A small image VAE, trained from scratch: 5400 steps.
Rows from block 10 of the encoder, named by matrix and row number. Rows with one number belong to one neuron. Each number is 500 + 25 x the weight over the matrix's rms, rounded and kept within 0 to 999. All counts start at 0. Numbers have three digits each.
# fc1: MLP up (encoder.blocks.10.mlp.fc1.weight, 384x192), inputs 0-95
# fc2: MLP down (encoder.blocks.10.mlp.fc2.weight, 192x384, transposed), outputs 0-95
fc1.306:489513549429469499488501530561503518531488441499527511501514455424514475523508512492476472453509501538507433480532496497490505531471464502536529478451532525539547441484498507519425531465425409534517511484455512532545474509510504474500506497519465484538437490498522499499496519495506501478
fc2.306:437485468445524526511449455545447506550555486472568496578508470511499519498462487435487477487516486531506503515494507483490552529520514503459503465512505457525504451540532518524525526461495443524403484449426469493498493488459448439538522518506521501423537497476541487511490470506458471472
fc1.307:521510482453529479478504528478482484500507574484515544506493468508531489544483472549492459501514529537517546501454485508500569435526487521475539487470478514518464557535507438551492515510481526496536467505517526473495537507477482500513518502515525499516528497453508490482492530496511507483
fc2.307:509532527479507518537503513505497509536479485534519500468547486488497505519526461486476476472539504504523496470489524515488507505452482550472473496521509485502477502508486518517527498511490442475509499491543499570540514475496483494521509531506529506425503504512459501528511467476502507430
fc1.308:529513521528524488547492481496489546483513469503530494475512509505502499476509496501466485521461477497527506467527433513519522504536489510480466502430430473479503461475475501483488469478545474485476483482517537506445516480498454496496496488456511520483485530505449549494456471495478551561
fc2.308:552503493487515507498492470452523467515553546497485516490487467476553560451518503486475450508460449542485459511447482522469552488509452495449461500528501449479496542589499476519485506537470497510456457470458442483465551534514540433486507538441487494527460452516539502459480544519493514473
fc1.309:478503512516486510505474501507508516510495500516520501525489513517489482480509518494499507524486509498517501475515513532507505491542501526506490497475512497482496461481458495500478492478531528493512476500484491496497483506514490523500504506516511493484502525501486504470493495510510503505
fc2.309:500491460540511509510496507480521502487516507490501480503503499470510499504482486485482481494528499494509514460506528496513509482492499479524496495473492503517498493489505475516510489493521522504518502514493506519492506505483518478486509485508507487512506497550529502504495512513491503526
fc1.310:472516493462481491506497488489511476483476456499506508487482491526511514489487501521511479500479497487513502515520481491505514505501518521482512480523515507512499496506502519490520508469514495492496510495497503487477510483478524496499500519534486499484491493492464504487497491496498493490
fc2.310:472495475503496491517484494485506498503490521497501530513489487528474511502488492530517471508518510509468489489516482485467477502517506492465517514537483504499495500490505518472495439503512513505527526487505537489492485502510445506505517478516502494513502509491500509504470511513501517456
fc1.311:470473517481478510507517493522462492493536472506498495489497454471504493479456474540474492486521496493470503535534501484515480495544422517494482523443462477531548481509521426460506486505517508479508528506508539534483484479510505489490486507504497479480514519524552502504484473514479486522
fc2.311:479493511515504500507497525516520514504570498511530480518499544488502541482492531515454495510456521509496488514504501525526454493434521509495532511539458490514508452539511464524528526426481474491482512473492479557508499465485496510530452521523482513458477526493526539447485531513483517483
fc1.312:482517490506505452484496491500468531505475498492504496498514499508481526486534459486506445438471502502461523497511512527473499457495503509536479523533497514488536486481516512518512505520477541488512535496510500484499495485469493477492494500537461480495524506536571503542506475489477482489
fc2.312:556513505495433492475508497512473484534499546500493479463477512500553493521490488483529498513493528514525477461492506515516498484530483509518463530531537478486531521507512491467495494531518442536475509512471487499545504511488504557493531502509458455498509547532448525516498498540522542507
fc1.313:504487515495495507483500544537520530496480498543498524490501503463483485489503499484501495490466496510534511460512524508518496483497501487486506515523483508484476502496468482479491515475502492483509514489482511489490488507487495508505494535497504473498488511473498501527486531497513514511
fc2.313:524466531492511513495528466475483495517488493492502490473483505542512488482489458500483493496446525538554510507505486497497507497492501515500491510474508529448498517505514482520488483483490527506500484445494538484507498554509532492507513476476490467475503496520544504464533474500477494532
fc1.314:470491470488476531493493512580502476455499519457497497490523489485466509522485504526499502536521477505450486471507508448504513514537494515537554505520505517496502490507498469448498526483513463509529490490509495495500526492480466504492505519504488496470468530490511523463507471499462473492
fc2.314:504498474526499507465494536509522492474556492510491471519515491489457473502541509466519522541447451485506533490481517525503501521475495494492510493534512485523489550524545526567507499468482519508468519461468544523513490499499504487504509497562519495500518501484535489533502511491482509463
fc1.315:530520505494517532487495506473436535530527555488512521493505516525491500463489509513505468506483497527490508472500507544533552505486559497440527474504477483512455519482519502495517506508515517483483486499477493480505522531488493502517485474507515521479492464478482512504499502487509487492
fc2.315:517480476506478515485537525479462497538487504478461498466531518475548522482496469534482491485495482501473513515468515505505499473459513487519525490491497492503500518504472505498537484516484494554516484500491508523485507530471510459515485546480491486448516448487477461509499435490519502500
fc1.316:494525478530508503528515504484476493541502488493503502512479475535495490511513496495495493534497496512458515536508462515479474522516494491517507507492491491513502499514520526512439491516529509504529474506513582519507490513464484508484503478470466517518501533489463538487512539516508500507
fc2.316:480533514492511529473502497514510484477490489497505481523502485463480529522496518492454505470492497465489506526495452479528504483470517494505466513478469494468504471512472500497510519506518509456481509492505496508486476494534497490537484465485501513467497494528498481506503508467543516468
fc1.317:506566515529540495507460471506494520496469518530518491473522488511488492475481516487500487539499502513538517482511496469549484507512481477501514471511477497473491467509513513459512516502451489472484504513533447519502478479514482521507508472503504506493498504506482515515506516500524523480
fc2.317:508516512478532534511473502510525477483540518473468518463522513455536503482509481502505504501521501501480474488523469536495493506491441485472542488502473536507488512506504527476496483492510505521493471516515489489529492498504545489513493520468479476485535482466500478525513522483482496522
fc1.318:510532507502489499510516516509501489515492502499501510484508501495518477503511477510493501495526510510480508512490517471511494495476498458513498506503503511494490525530514515486506524511468478474504489498501469492518509490485511495510513516511483503501501485488522485501502507497507496509
fc2.318:482506532471503482506504526500508517515492490509497480496497516520496516496501497475477515488497497472512510527508502501468501486512501513490487483513508488494489468500524526491507503485512513536492484493515495488513505504484493505510512517486493505469524499507473491481458475507488494496
fc1.319:525491489492490481500514544481491502499474505476506495498481478464486521497467481515471505520525488462480489535494476546514505510551457500496539480481478509516490504495491539544463518475464511508516473474503508489470487473508525450516479472488473531489473530507503504549465456503536492479
fc2.319:466489474476494520532458485537518491496506481517486549513470467531488501544481501499527475504506483467487498508480489478533524484495535468514498537534486475525470484484481483490519488512502493465425494527476504493498492474517466471484488510493564492482528505476498505509436505501526506515
fc1.320:494511522516497490510518526501506505505503510502495488494505501495477503494489502501508504493490489484497499470516533497496490502497489490491540481494501499487496504511500491474512503497498490509498486494492504511503489516507498485501504505508501481474481495519538514503492529501522487519
fc2.320:496496505508516509507500509498508499496497514480481499521488522520511511495509487505507485505494494497482502508504503490509504522499502496499521483520508518521502492480490519505477482525504528510487496505501520517518491501507501497486492506490539484506505506521512505495474521493505489501
fc1.321:526513477508531534516512535546478515507511510510474479481510512468484519512480490486469466488511502488510522437485500516526482475489539466512489535531488480479478468515529483516486516479500474418487492517478502539466502476447495517480506489537476450496491512444505515519510519496464456513
fc2.321:446527539485511489475459482536522472490532469522523497542517492539488541477518502484488495505485523484503507466541501513467517532498456502482512480502510493474427515508509492500483452493491529483445433473470475490446489540493538542528496525493465467511532470508544505453506477473471465518
fc1.322:519523502461535501526483462545499515504498485458515524511525557480513501475459508466484506469515506510532490519512527494491535509526500511493487479470524496483548492465498506509544533519514488486495504500489479526511496495500494503446491525521537477480543483511465512474511500488522483503
fc2.322:476475456532452470488517475479522468513530503517519501504519518509493520456484481457504483486468487481513529462524527504483518488550491509528548525479504498487502485495542533539521490487514522506517476510469459479469496480539469488500510534503453531500510470507515493556517479498511522504
fc1.323:490490509501467475501496496502455497504508464518523508479499490499514507517502516506501494521524508512496487502501475491507476516462509521516494470481490505492523481492521514537547491508496472482494492496516475491500468490525476494490531503475487476520514491488513500474513530503515508494
fc2.323:500518500479484491494486470500503509498521466485515514514520510488490486504475496504481493499511512505465486483535519514507478501498492521483516508466497512486502510498514532494492529518496509531496508485483483457513498486506508486529484513479520490466503477496455507509490528486508502518
fc1.324:515487502483533498496493507509510502492500495485502518498504493481496497503494505502499512502491495491521495509511489490500524504496497508504515494494519482494508491525475497507505493489501509490510508496485510495501500486504503496506506482508487499486502515496505501496496494497496485500
fc2.324:497483487511500500518489493511506501507499521500487505500487510501503515509527519499498487505513496522484472497483499498507498498511489472499499504511491492508503500503517504504492489499491492490500493498519502503485494494501517493501484510500501487491513484501513485499480495498503499494
fc1.325:498483512489444422529503483510444472484485543439479528486492479501469473472504490516480491511492513535497495442522533518484486523484508502493494462473523464521531491506467497480513501488552510472518479475499480516480504497458453492473486509498453466466519476492435517466473521515490469511
fc2.325:501484473489500499540493495488497472495466494520560467505519571480472527490550527450502544475524507481532521471511521530541492497522511470482519507481477506534463460464542508542551524528521494534479457476500492494524537492491538508497488557498480511458505529506447512527502480498548493527
fc1.326:499479519489532529507488499539535491498456509445505518504479468533495484487495523491520521493479520471519530510501503445498522516522480545505537522545504477497502512502506515503523526479511462498506478530492521501471505518516517483461488499513497490496498527472471507510517459521513506505
fc2.326:482475516487491447551508515468487517494517537491486479482546548477479519477554509490513512503501504463478513502485517476499493502508502500486528509537482530498509544528484509489519476500500480529505482499479514490517469494463510491469519489503504474512486493460500525490524527548504518528
fc1.327:493491489501510513555483539550488456515538507472470511500494469498491509483499510506494482479504492473490482562503449485513465494526497529506526472460526531476499528528493518506470499491510475449480509502484504494506520522502453488549513523489522469472494521491482495470486457511453513528
fc2.327:484558487523506510495538496518483507501527483511505469542485536484477485496482514555466505517490482473524534475485486494547474503498474517538487515517494489460530502501504510534569485505472553510507514484448505526487532524504483513512481502571508503521482469451497537480516509489501504532
fc1.328:437494447490476420503491496553524514455565546458507511504506427514466492432486501569537539540513463526536540535567494562533479474494512506442463500532508459517436475542472501454452516552453501507529452482501445522449449465519486504542466455503426492473511532518481442505517487490493487526
fc2.328:493477511426546515421486441506531545450528485540573537498510523506513495492566546427546509520504495531490479492520525511501515422524525502487534423493449561439488482437478477551427531515508519485513481449547505556513465522506495515479516457548453475511538510515518509496544512520495463440
fc1.329:524500510495484505507490512514518516517484516505483498517494490522500495458500508473516510516505498478510482493518500495507485495525494496477488527499525490508469501512485520527469508491512497504478507501497529519495515515496483499498490508508477508493522502507522511497489485506506506510
fc2.329:502523493516515508507513494506481495501507499507483506502517524504533482491505505506518523493518488478496501511502498499522494503495504485517506471457499503456499511489495488508488488489484511522500511498512491483509474499499532499478501489494507498510491515492508499507515512492500505508
fc1.330:492507479483507491483505492502504500496490514495508494506518488463498501497492497501523523536512494511508502506504486508506505515499495507495512534484494479528490496527466526497495473484478491507520519488492496516499494499524500475539478491483482494503512506513509494514504503500499483514
fc2.330:506487513512515495529489488525514493505494532517495510517502517517533468487484509485512490496515515505511497497517490496520500473509507471504503487485489467509518500491533493486515509484472501487490492494513511499510468506520517496508478494511508505493510486504513482505482478487496489490
fc1.331:497480526528517528527496501511475479515497504487513479505498497498501500501484508501505502525533515518495478522513523452501486493510479522527492538533492490520493518507534485512493517517513525479484497513511511504505479518451508498502534518511469510512508513514523511521524495509502519492
fc2.331:473499533505509498475510495517488498502511510508530454505503518499495500483506497457474521507481501491516513525509503514511500481518510500522485524522509482504480490504513521475495535482501507482480484497520486495510511486477521505483497496479467507503490510486491524517488498500499523527
fc1.332:497505504522469500502469513529503479493526492521496494487498475514519501485513509466519511492518510468527500514543478504495489510482539527502499496506513495495481491523435520494510488511506485487475510516465497523472532499527484525518508480506501511505495505495507508532473489506523497504
fc2.332:544513531510536532486513485504510508480487557499519500491498495494463512476519516496500478483511495504517502483550481480496512516513490516481498489486498528473501516510543539504515527534502508491514488461497471495517524504509528493485468476515472517492495519484523501555509525479498461500
fc1.333:464489493485476500491530529520498478496511392506523531502509492457516494520454498527471455438582469472449458481503453436506507463478525520465533469546541548507488518512464508553524529513430485465524543471490486540493501493425493497513506500491480455458516557495456513445549443502512473499
fc2.333:464446496471499454524437522529538500541501476544502542530458483488472486490531465490489471480455497501488520533477514511518501505466500509503503503490507439505527498504547546489534475465422511495530515511446532506502472484552542538531456475542496530509519513479494471496500498554462528528
fc1.334:502465491544524531506467469497476514495512565480493475473533495501490498430494490508549506484501531559517510481485515581524515509510483536538477542509515497480471494528522519507540504479534452483486487481494476516517504533512445506478489507548484476496534497459497506472484446494481505505
fc2.334:537505469511448501528547533457509526463525484442513491550544493476482467499556444479471565514502467460493470490451502503457424541545517520545515476504540475443486515514510512490518469508515524530512480506519480519533475500487498488519509537487471504485538481474475499438481510496501463445
fc1.335:508513483541547520494500519528471498489496512437562493457514479483512486496526492520560509475506532517530498524542477474478521480512455495523504481541507479460490480504485522506489481477423540548520501496532486480489487524525483532498492493536512481534494482511528502473507498498481519465
fc2.335:518535524551530496472461508484533552505514512473527436475513508455507517507483544500495534496520462469538556470506480481465488507542437478478488515486531491477513532532457465430508497472488452533443449482534467479477515481486506485535507525501480458512485486555486470523496520508508525487
fc1.336:514506488528517525508495491532507509483474495488517503467514509456493482464515496477502495522508503506500493500535456497521524501494508514490530507468484507517514467506451514509461482519487534533483487507503493492469495503472454538531511507491535486516524493476461543525495498507496520531
fc2.336:511497471488437526483490484485492486454486525472494506455463477494485524500482573536517525476482501510517522505460531502462531523545489530490526486487507475490506513547495492478517463494511511499478520498478507502499504485495486507511523465475447524506483499487465486552499473482528472529
fc1.337:482514472512442474491480509491498493492514489467513501502544502507500481465497545506510469513465523497495493517505502480504542509519558489453530526514541515492459487471521553486536495547516554483477470485501452543539460523534504486483507536493512488433477484458533479449506491509459486545
fc2.337:464483511491527437501553505501480495503529490470516473500472492508517485513511483507475533535507512479493503507473486457495507501510530529493522485454513541495504488526479554506467470474481517505549488507509522495478500503517488473472509530515535486459482438499498450460563513512488472526
fc1.338:507513520507461499519521480517520498498472488493509490502509506534500482480518492494531487503544506506494507499519458468511471499510481489533499543513531469460501491522496495514481528475507500501485498514514522519487531493515503489469494514519498517495517494486491502500461500493489490490
fc2.338:501533515495509465515516510484486506497564500510510514494511553523492490505481519514486509503541486479451495496522468473479512507489509500527508490464489496469524495504488510477498472483497492497491481494514483501495504488509511536531485497515506477500527499486533496486525482506515515506
fc1.339:509496484544482509483513513541522524503501477493486454492493477512507507498498490507501507549518502526484495483514509484511510505521492511477524516546485507517504524509530510516534491487508487477502476497491506504482464524460494503498477489517510500501531483490507552492515519486494497520
fc2.339:479519527510496513496537513500519497475479481486477515555523514503518496457513492519504500523474491520487498502494507521494471502520492491484473510468491489494507526490468522481507518489502491520498494486495495495520474495501530495452501474443525494492529521492509535486483526485531493511
fc1.340:469412464477517446485485469491419506486539527486523496488500503527472524442533497497502481490543494582453531509568502542520454451496542469468549535571511491505457459369522531501507493494478501495559482501478466530443476522575586474521436465502483503472515492519491520559521466497453467474
fc2.340:527514486539511489515515498524524458496498465498499501477539507580523485504460512507537476519487486525513522474571494506459539478509519515507519499479492515527437491502496520496534515547549517518488480486476523494526501571539526521490489499493476482478503514476505442544510538519507513480
fc1.341:503545481482467497489499499497508523484478501504507527490499497522509506507486506487510513494505506480503508523501474498502519511466500496484512499498504501521514517529484500499512491487488483497499517505515493487492525503520508478503489477494498517498523492502500496517501483498501512503
fc2.341:492494503468506487504499500499479507521496513525495529501478489489508485481488513498511520478512502500501498512517493514485480497510500482500495513492517516504503501490498497480489530504498521511481507498508524466521510493507496496479482474517500496489493499484496494522500502464513522503
fc1.342:498461474536540529526510503479484507511510489467505510479453478497519454469452534522472476562519508519517537501497491510504455493498542534515510507541471530489434506497530471466456499512566530494539459509483497497521473507455495517519484550525495496541517496488479504532526509513513540501
fc2.342:486498513528495513518486508505479473504457448486498469484499515547486506436530484495499515515469461491592467534466535482541480530504532486488498495489504420502506469477525551479514513468506542478519487486477512479516469502480491508511457462486475518523466506515492487485446450548504524486
fc1.343:465506495478526503464493483498510507517536500536473525502512523447521532486490485495518501471486506497545514496476503468500535519557517504478561551542481520494495552516497499530475506487545494497481482508509513503521513547516491534484496478524514508470474546517462509495472521505507539460
fc2.343:514513508515488488495522514470502506494493503482460484489536479536538522475461501426516518528544480505476518498510451512515511489480521488519518496518486490507437498475516463499476462489528530446523499513471452499478537484469537543480525523505506501505503519509532450472488512521529525512
fc1.344:513482522493477452478524535488510536519503488454523579479491482481503513525468496517496502446517500504503496501482487535509490467469487460518503498498491456526458495512435595459510503493500479479483511487514460522521519479537492515512508493464429512495484528491470469466531471474485484508
fc2.344:504445500464518486522518495470529480508501518493524522542513492470475466479483496555461462563507472495482496502489474489486515512560497538521505535532481550487562541521455472521435516517517490518443488484491505509536482470502470512501512562501538494486459523500503499474530532469503487491
fc1.345:495498501533518493464538432543508549503513490541522507481510499505486504508496490466514494492543491506435505485534531492487492487504522483482489518518490500534534506483520470498502515499469500531489483505494457490483484516504516529510520487503497510498513499453510522492513504496476488495
fc2.345:534479524524485501458524527492518498511497477471488512495495507512529495514478500481465491470477457481526571495517532489495510478467508541473546503504470501534450498501508503547501489512530455498524493534492465477544518489497498525511518499453472489501497555501528504490487505530490498519
fc1.346:466520506518519504483496527519514520494497486484508489505508472499467477470531526473529520488522461498500489525511437482529518474455538525450509522490492502570456505493475513459484498496514518525535488472489470547532483483518502535547483471497473464486506508514467493532489511523522549523
fc2.346:501447498504485497507463504498516493491500513498520534529465483527529485487466523493531510454517524460487511513552468491515509484517490446518522453468510507477517439507511509446485493441512538490466496527518493488404480505469549547491518451525500490504472502501530464533553507530517496503
fc1.347:485495506438510481500499465500503450484509475483514496543501506505501502488490505516493472546493495504543525490509478512492473512550492493511509496515518497521525517430524486498508507470466523483515542479483471481507480501504518541498499476503492494473487490491517474476524528499501487482
fc2.347:514466527516503461499510519483469502493493496500514466498519486501499485515502517494549515520483526510490498506539471523484520494524503486483511552500533566530510504466502486486484523478484476479526500495504500571474496514501467487512514504491511461491504491493516523489508507521491503490
fc1.348:472536504502514508486470493555513501470499565510503519502489476532489449458482514529505494495482521500496482540491540512499540490502496523470503480517479512457489484443490494487523525527484456495521490517510515546484505457492443521448494533531496468491441537481468510477512501511504461464
fc2.348:492500492521499493523496472491523515477496532500508519509536476480485518487531494487508479498489456516495477494482479510489467499530480493529484449534510470467523514450516529496473495500513480521513483476510537493505453518511528477518502452483431487478532516467505427485494497511540489480
fc1.349:508497517503505500511493519517492490494508478481500495494497491510509510507464496493506513469494478495483506509521504490492493483510517506503488492518499501482474500494511516516525496512480499466489503502517486498494505501499507500511513517508493511492508518500500496508486484490482532506
fc2.349:488506503503505490489503504504496515522518492497497513483510516507512484488492494509506497502477503498486485488497466498495502515519475516495497495510488510506489521501492505498492511505483490495509505513502510503486516505503515514490518516503485506511507489483504487489501489505465499508
fc1.350:549499497495474497517513547541493525478483546532500511517497488505504515483542507513504519505468509464500469501512501470516497506492454473473551484494515482483501472517499421537510499483521503506489474484500560476475505519493496461491527519519487452512533490461507516478485544499504537497
fc2.350:514512490526505507505518495514509475474459460511518480509512568490489476500497460526451542509509516518495513498481495534531455537501504452485483501521539512512506477481514489511512499520528492530452492523550485510468504474539487501512514543508518504486501528504522517516487480502528511489
fc1.351:505517483478500510507485494474479488470490517535522516477471489504509501482499498504491506492475503485463526490488471514513532523524500514492489483492502493492469502496514486505533507475503519502502499506537503466462496479515521500498483510490472509486517521500479496503519486490498501506
fc2.351:490494471486488502496501470469515516479499513514485487474485477485485513485493483499494519508485527506534505506490500458493464495475518493518530503492496523527533518493467492511531476522511492526520543523471510512484522519496476499569526529520454495488508485481479479495507496504524504487
fc1.352:525528463491525470511517509519518523472485454491504465480514494535502520511529521520497458502502491523490506483527479486492504502516540441504508518488488519513479549503509534498500499584502467460530561527515504465486502479489520499538560458508455524509520514494535507483503527513523470502
fc2.352:532537552481501507417466455477543474542490504512505549536507452493530524497526490534519524534476503521473479527483513470480538469540504513531457474474499502500472510500506510460517503473445490497493483456498407481410452451479511597508490491474464481450527483507467502548503465485473527495
fc1.353:477477498495486491515504484498478489486499506463518499491511488507494499508504495530503505494485510522507500470503495515491505502483493498509500478496479506490507519480506487478514485495528487519519490500518498498518484523506481509494521494515501487496508506505491505491509499502509506491
fc2.353:499496496499497510505501494478499497506498501494508496509491502511499509512522497489515509489507490509508496497498503501495507504498506489495491496503496500501504498514495511498496500511503495500509492500502510512494510495514493510526494487499496492493489498510502503491504485498511503489
fc1.354:506529494506492481497490497512527498495486511494494511497501492517492495500509508485499517494522500513495510527503486469501518495495500510492506516483502501487483501503452508500466494507500496492489505506497512520490515509505483496499494499496489485495514495497483511494504498504505510509
fc2.354:498505484502512509498496485495480509501515507508516509498514507503502496496498496499497511482493505480501502499502499496500491492502481505510495499493500502476524502514493497509509503495494484509492518498496506502508495510497501514501487489504490506496503509506511498507510490496503506503
fc1.355:512489463490469448481532549521485516486509516487538481480491518511502486477496474512499458456516536443468508523516495501487438529505486485471507489509498472521497530547535501523516500544478488492510486510479519497484509459540488502455528532518488475570512455483483501543548505509453503525
fc2.355:518521548489489509481522501496510530520508471544513498499511491525506493505483491507479484499476499550473546483487473478472558505491536512547509502506529483480474498527492479466540496470500467498488507480509463472495474497474497485567516540462530523435524509501488548485517442495496523466
fc1.356:477521477509483486486503481512432488524481499459492473474518493483496505464462526489500498497524528514501500463493491531496488483496526485503455448517543529470479513503475507501495471503507517488521498497529484491536496507504510498484504488504511542517501477496494496519536504494512496510
fc2.356:464523467443533497471494458500516484521481485499515518483489524472520515499485474528489463458523529501493485514495462472464489510502504508461568482470502508524502495501505529460494534447492554473514517511496512479541536497506490506539467525480459487451495502530497506489500489480496484509
fc1.357:517481504519491492462507440502470492495542552469455466534505511560524498474573461492481513518503551446500519513530514524514446525538504496560436444552448463565464527553492451553531423538503447529526484534533504531498475526549544469545504537487509561494497512503508501539493541477508470474
fc2.357:518538513462463537532508488462532477511529471494488518584502464499480504494469564507441513510564545517509498518505476487487511539522501521496479526499500515489475522482496507522558527515503493544496554547441500505535512525542487438515563522469426555507477448476455496487497536508471471470
fc1.358:444519551508492504510473529476467515492553503467507491475494513496515502532514511524501497522499547482524522544500480434456484518534466563485531495467514455497476550519499494506442506557461487519516503513513455494533515503475507472472518482494529556480521515500481473525523530489486485468
fc2.358:491484491503518551477452530548552548536487477518492476473465479418552539471507482462536508568513485517483470513484422476515484526499496520490450461506507456519478463564440546507499492489505506440516523542471487506454565490498520463534498518511523516421443502462492511510524476481532499467
fc1.359:520522493476510491528514438504523508479496490445502544500478513521486518473533499499531514554476482495509506492521519520505523529477496503488525466448473472527505491482490501502507514477502470511507516505495497502485504511517500490481487479516505503496521474504486514499519475498537461496
fc2.359:515518476462500441518477488443521476481459537491496519455504503534536494462479540472540487479512539505482494493512529506530518508512468469522509539492511499513526498519486499487514495500503508536498511519488511483499512503507471486512485482505507498488524501478517528548493524477562541454
fc1.360:491513489492500525499496511556581547470463509499544472472519487517483496480452498456511545484504488536498499457541521444537508485513453484502496552461485495527492445469516471497491522466479496467488563489515493551471510530482506498513460487488512457461494503504521497537481520513542457535
fc2.360:536496515484433557503521468506490427487481419488508517512443566542502508471464479502475508464557493493494508458529513480488539491469475443507530490510539507464500452500520543517511473486528456523403471563499472504493374478548491515475481474513506515475519527504549449457475517535493480520
fc1.361:496515496510509514526510504499505496488506509503496487492504491495502503499501498505501503492500493493487503470500482467496498496498508483505495504497487498496494496517514495488501500507496501500500498504515493501494504496495501504505526505505504499506494501493514510510503520489501479501
fc2.361:501505495503490512499487496501485491469494513493520515503486492488495501494498506501505510520511491497519502508505493496514480522488506518508497473498496493497501513505530500484503492523490512517491496502495496501494505492496509511509527508501475511502479510482499490498500497497495497493
fc1.362:539494487527505494516515482525476538535501512554458427525503483551460480476498496499503470480540516537507498497491518440477529530441458425504493464515492539473552513559539499442522495512547482457494497480463463528536517492464498534515494495463494494554540499531561527524488486497552525518
fc2.362:486516541530503539477547567458501497517493449496533471484509507495503512491502446459508508489492488510539527486485470583503474485519517544488511461502515519535504525458503486446524556512513429548490492531484442461503475506460512486378542442451477503509558513516462543482478450477537529528
fc1.363:513513507492535514491458515529492457514483561544475478520473471510511514519518499505481521516511481504465492483505489495503501496535552492509487511514535469503484477515561516515485531492496509502499506491544528490488480486489539517503496469495453511521475518468529494505518504484496526513
fc2.363:481514535511540487550493479504499508525494509523507449534498490486459521491480489467531508530509501478507502524550473486472484491518529479486484541532534525501519519473490502546485505452509518495475517480506472522476479517485518478467515475496518503503532483449464476495475507482460496485
fc1.364:494506514481505508508514475503471530504485528513489530496493525507469490507513499487490513509498500484487519472494530479488456531489508496480454462570494501505476526501569490517528498456496464453498508493518509491505475486503496483455496487522558497491468503458493504492472484491531465487
fc2.364:474510488480473485494457495479507478504526483498487521506494539540508501481498490489465503501490515503513511519479467488477490483487495527486526535501466472524452458447488518505509484478537521537501474517465482527502476502494512509525510508461485466504526487505499516476491484516518510479
fc1.365:488463511483527510508516462520501463507501501447480524505512530509507498513508495519509482510501494489517493499511516496530507492488501482532522481514487502469493496482519503498504505536484491485502491491514489523500529496451511521460511513519526512510502487514516495501511486499500508510
fc2.365:527496484515462470503488503501508506526492488501487510471512500535501493466542517522508484494500514484452503467499498501503522504507477504475497473505499494516477499538496494490480487478483506525510495481489474496513514510506470521472506516513491482506484512469477522525477501527493508506
fc1.366:513407455526516421539457494494507445424491545469525490481481490529527492550531468512506543512563565529504504563513515519476485529458512528486497475483488495494549503478527475495509519523500498508540525489533473495485490481484474509475491431496470514455428494488476541510491482494505495543
fc2.366:556500416467516507490462491486503523491493463517470592483486542470499459507508469490515517445474457550483548544409480503467501494550491508517485464532511447524511530511462496518490563497521470465515484509466477501528497428464496500488495527526498502446472506523508516535507499475519497489
fc1.367:505536521505457517491491493501540548461523466538536514486448504504502494431514501514569461523505512482525453567499478518518544464437492479428520543524473510525466490465524490500523518518570476470499500514449515515471488480500450507523491490542516484502511437490513544499532552493493486520
fc2.367:528490530518540477520531521476530529524503520504543497515510526504524501482509514509464451474444537527523504464515476512497494484516476485514496468488547517516537490531550558504515538538499492465481477485537522479513531465573482474483459487483512473487495508481496451504499478511481535496
fc1.368:489492477518539426504528519506517543488495449497525489504513490492464499467443489509528522545494479559534509506522518479494513530459459465470509498448483508539509477498538524524512519508478515509507498493502519478539488470524539453507504510511465508476553506555465530513474487529582527502
fc2.368:532481490498490502527472494492500500553524508535503514496469494495577516518528522432537496493506465507526414479503541539488518481516440474519481517528498505504495492522533498441496541586492446497465513516501460514544496480501461518492490443493500461480510545524512496475430461468559485500
fc1.369:497495483535524500535516475478533487460555517515516482506507491526516492484595514459514512481466449459426502514537494483506473495515454493516578582479555491457484482476498473493524494460449527573489514450506536510462485504490477527469473540509508494524499514529523506520560474523505527506
fc2.369:480576484475521515518470518511438511516481513496525495461524530492520548476446494473502523479461510468529536517498498538566514463469517493541485506518522514469548494481395523458526509530492526477476511478488474569509516490494524526549491484500454498505463504544523469541539484502513542517
fc1.370:512420507512497447524497468502544487494453509432492484531527506551473508517499487529509516510524518491542489525508493521524478521436398515581519459464454443452493494505424552433548489518487481553514510484536547567523483519494501489512461475503537502506479563514493437511482520504515537502
fc2.370:484483542527534485521424473530479492484513500527473540490458526515521472460474507517540471523523540514517503510497449583508552544587527507429463484511448494458471479469513460517504515495498486484452489444548485470496505481536498507437560495533519458492510472513509499571508503517516487453
fc1.371:499490479482480471511485506487450466479531469488516481478494529539499476496520507509467486451553494482522508476500462458511479520469505499528475483445451458491486508507508490518460489452482468524517473517518554516485532492508494520462513486510543488490502485504418472477463540504454515475
fc2.371:480546533538493533474468533511486510582489463562474477496475527495503526473479516528506475496504469527454449488502462507466523507499468533474535564486498481473532479507526476493505458479467473456479552491498526525468473466497521490529510541526516509525549502473531537520517486523550488451
fc1.372:496501478489472504483509502511471506498507478549498508510495494492494514476514486475507487476507525505516504491499525495501479496497516509510507491526495515507485486493499505495520491499492479530473497488483497500514507502524491520504480472511526481534475476503503510489533465497520540486
fc2.372:497496510514527507497530492462476529504495516473487540508516478523477497512505498506503468516482485532512525525514517512519523507524502494494532508499521461494491503476476490514483480515492509498518484461484481471469516490490542461477525474490484541541507509527549513461510514505494508510
fc1.373:529496531445538513499526446525424509551517488557503524535522515544441484445474469453522445508477511487517452489565514490507535510531468479500477511489419511557529526518472464531493510536428485475476493478519477496499485496575506494495491496472551514478510474425520563489452493538560508495
fc2.373:508454531486444519446510546521500537495448495503478493475503466545551513510511554536443472447524522541504525493514499479502505456528481498556495531510502494524453453482491478503499511593465449497476470532485511466497571518504517470476519576510445549457482574516489506506489517529543507512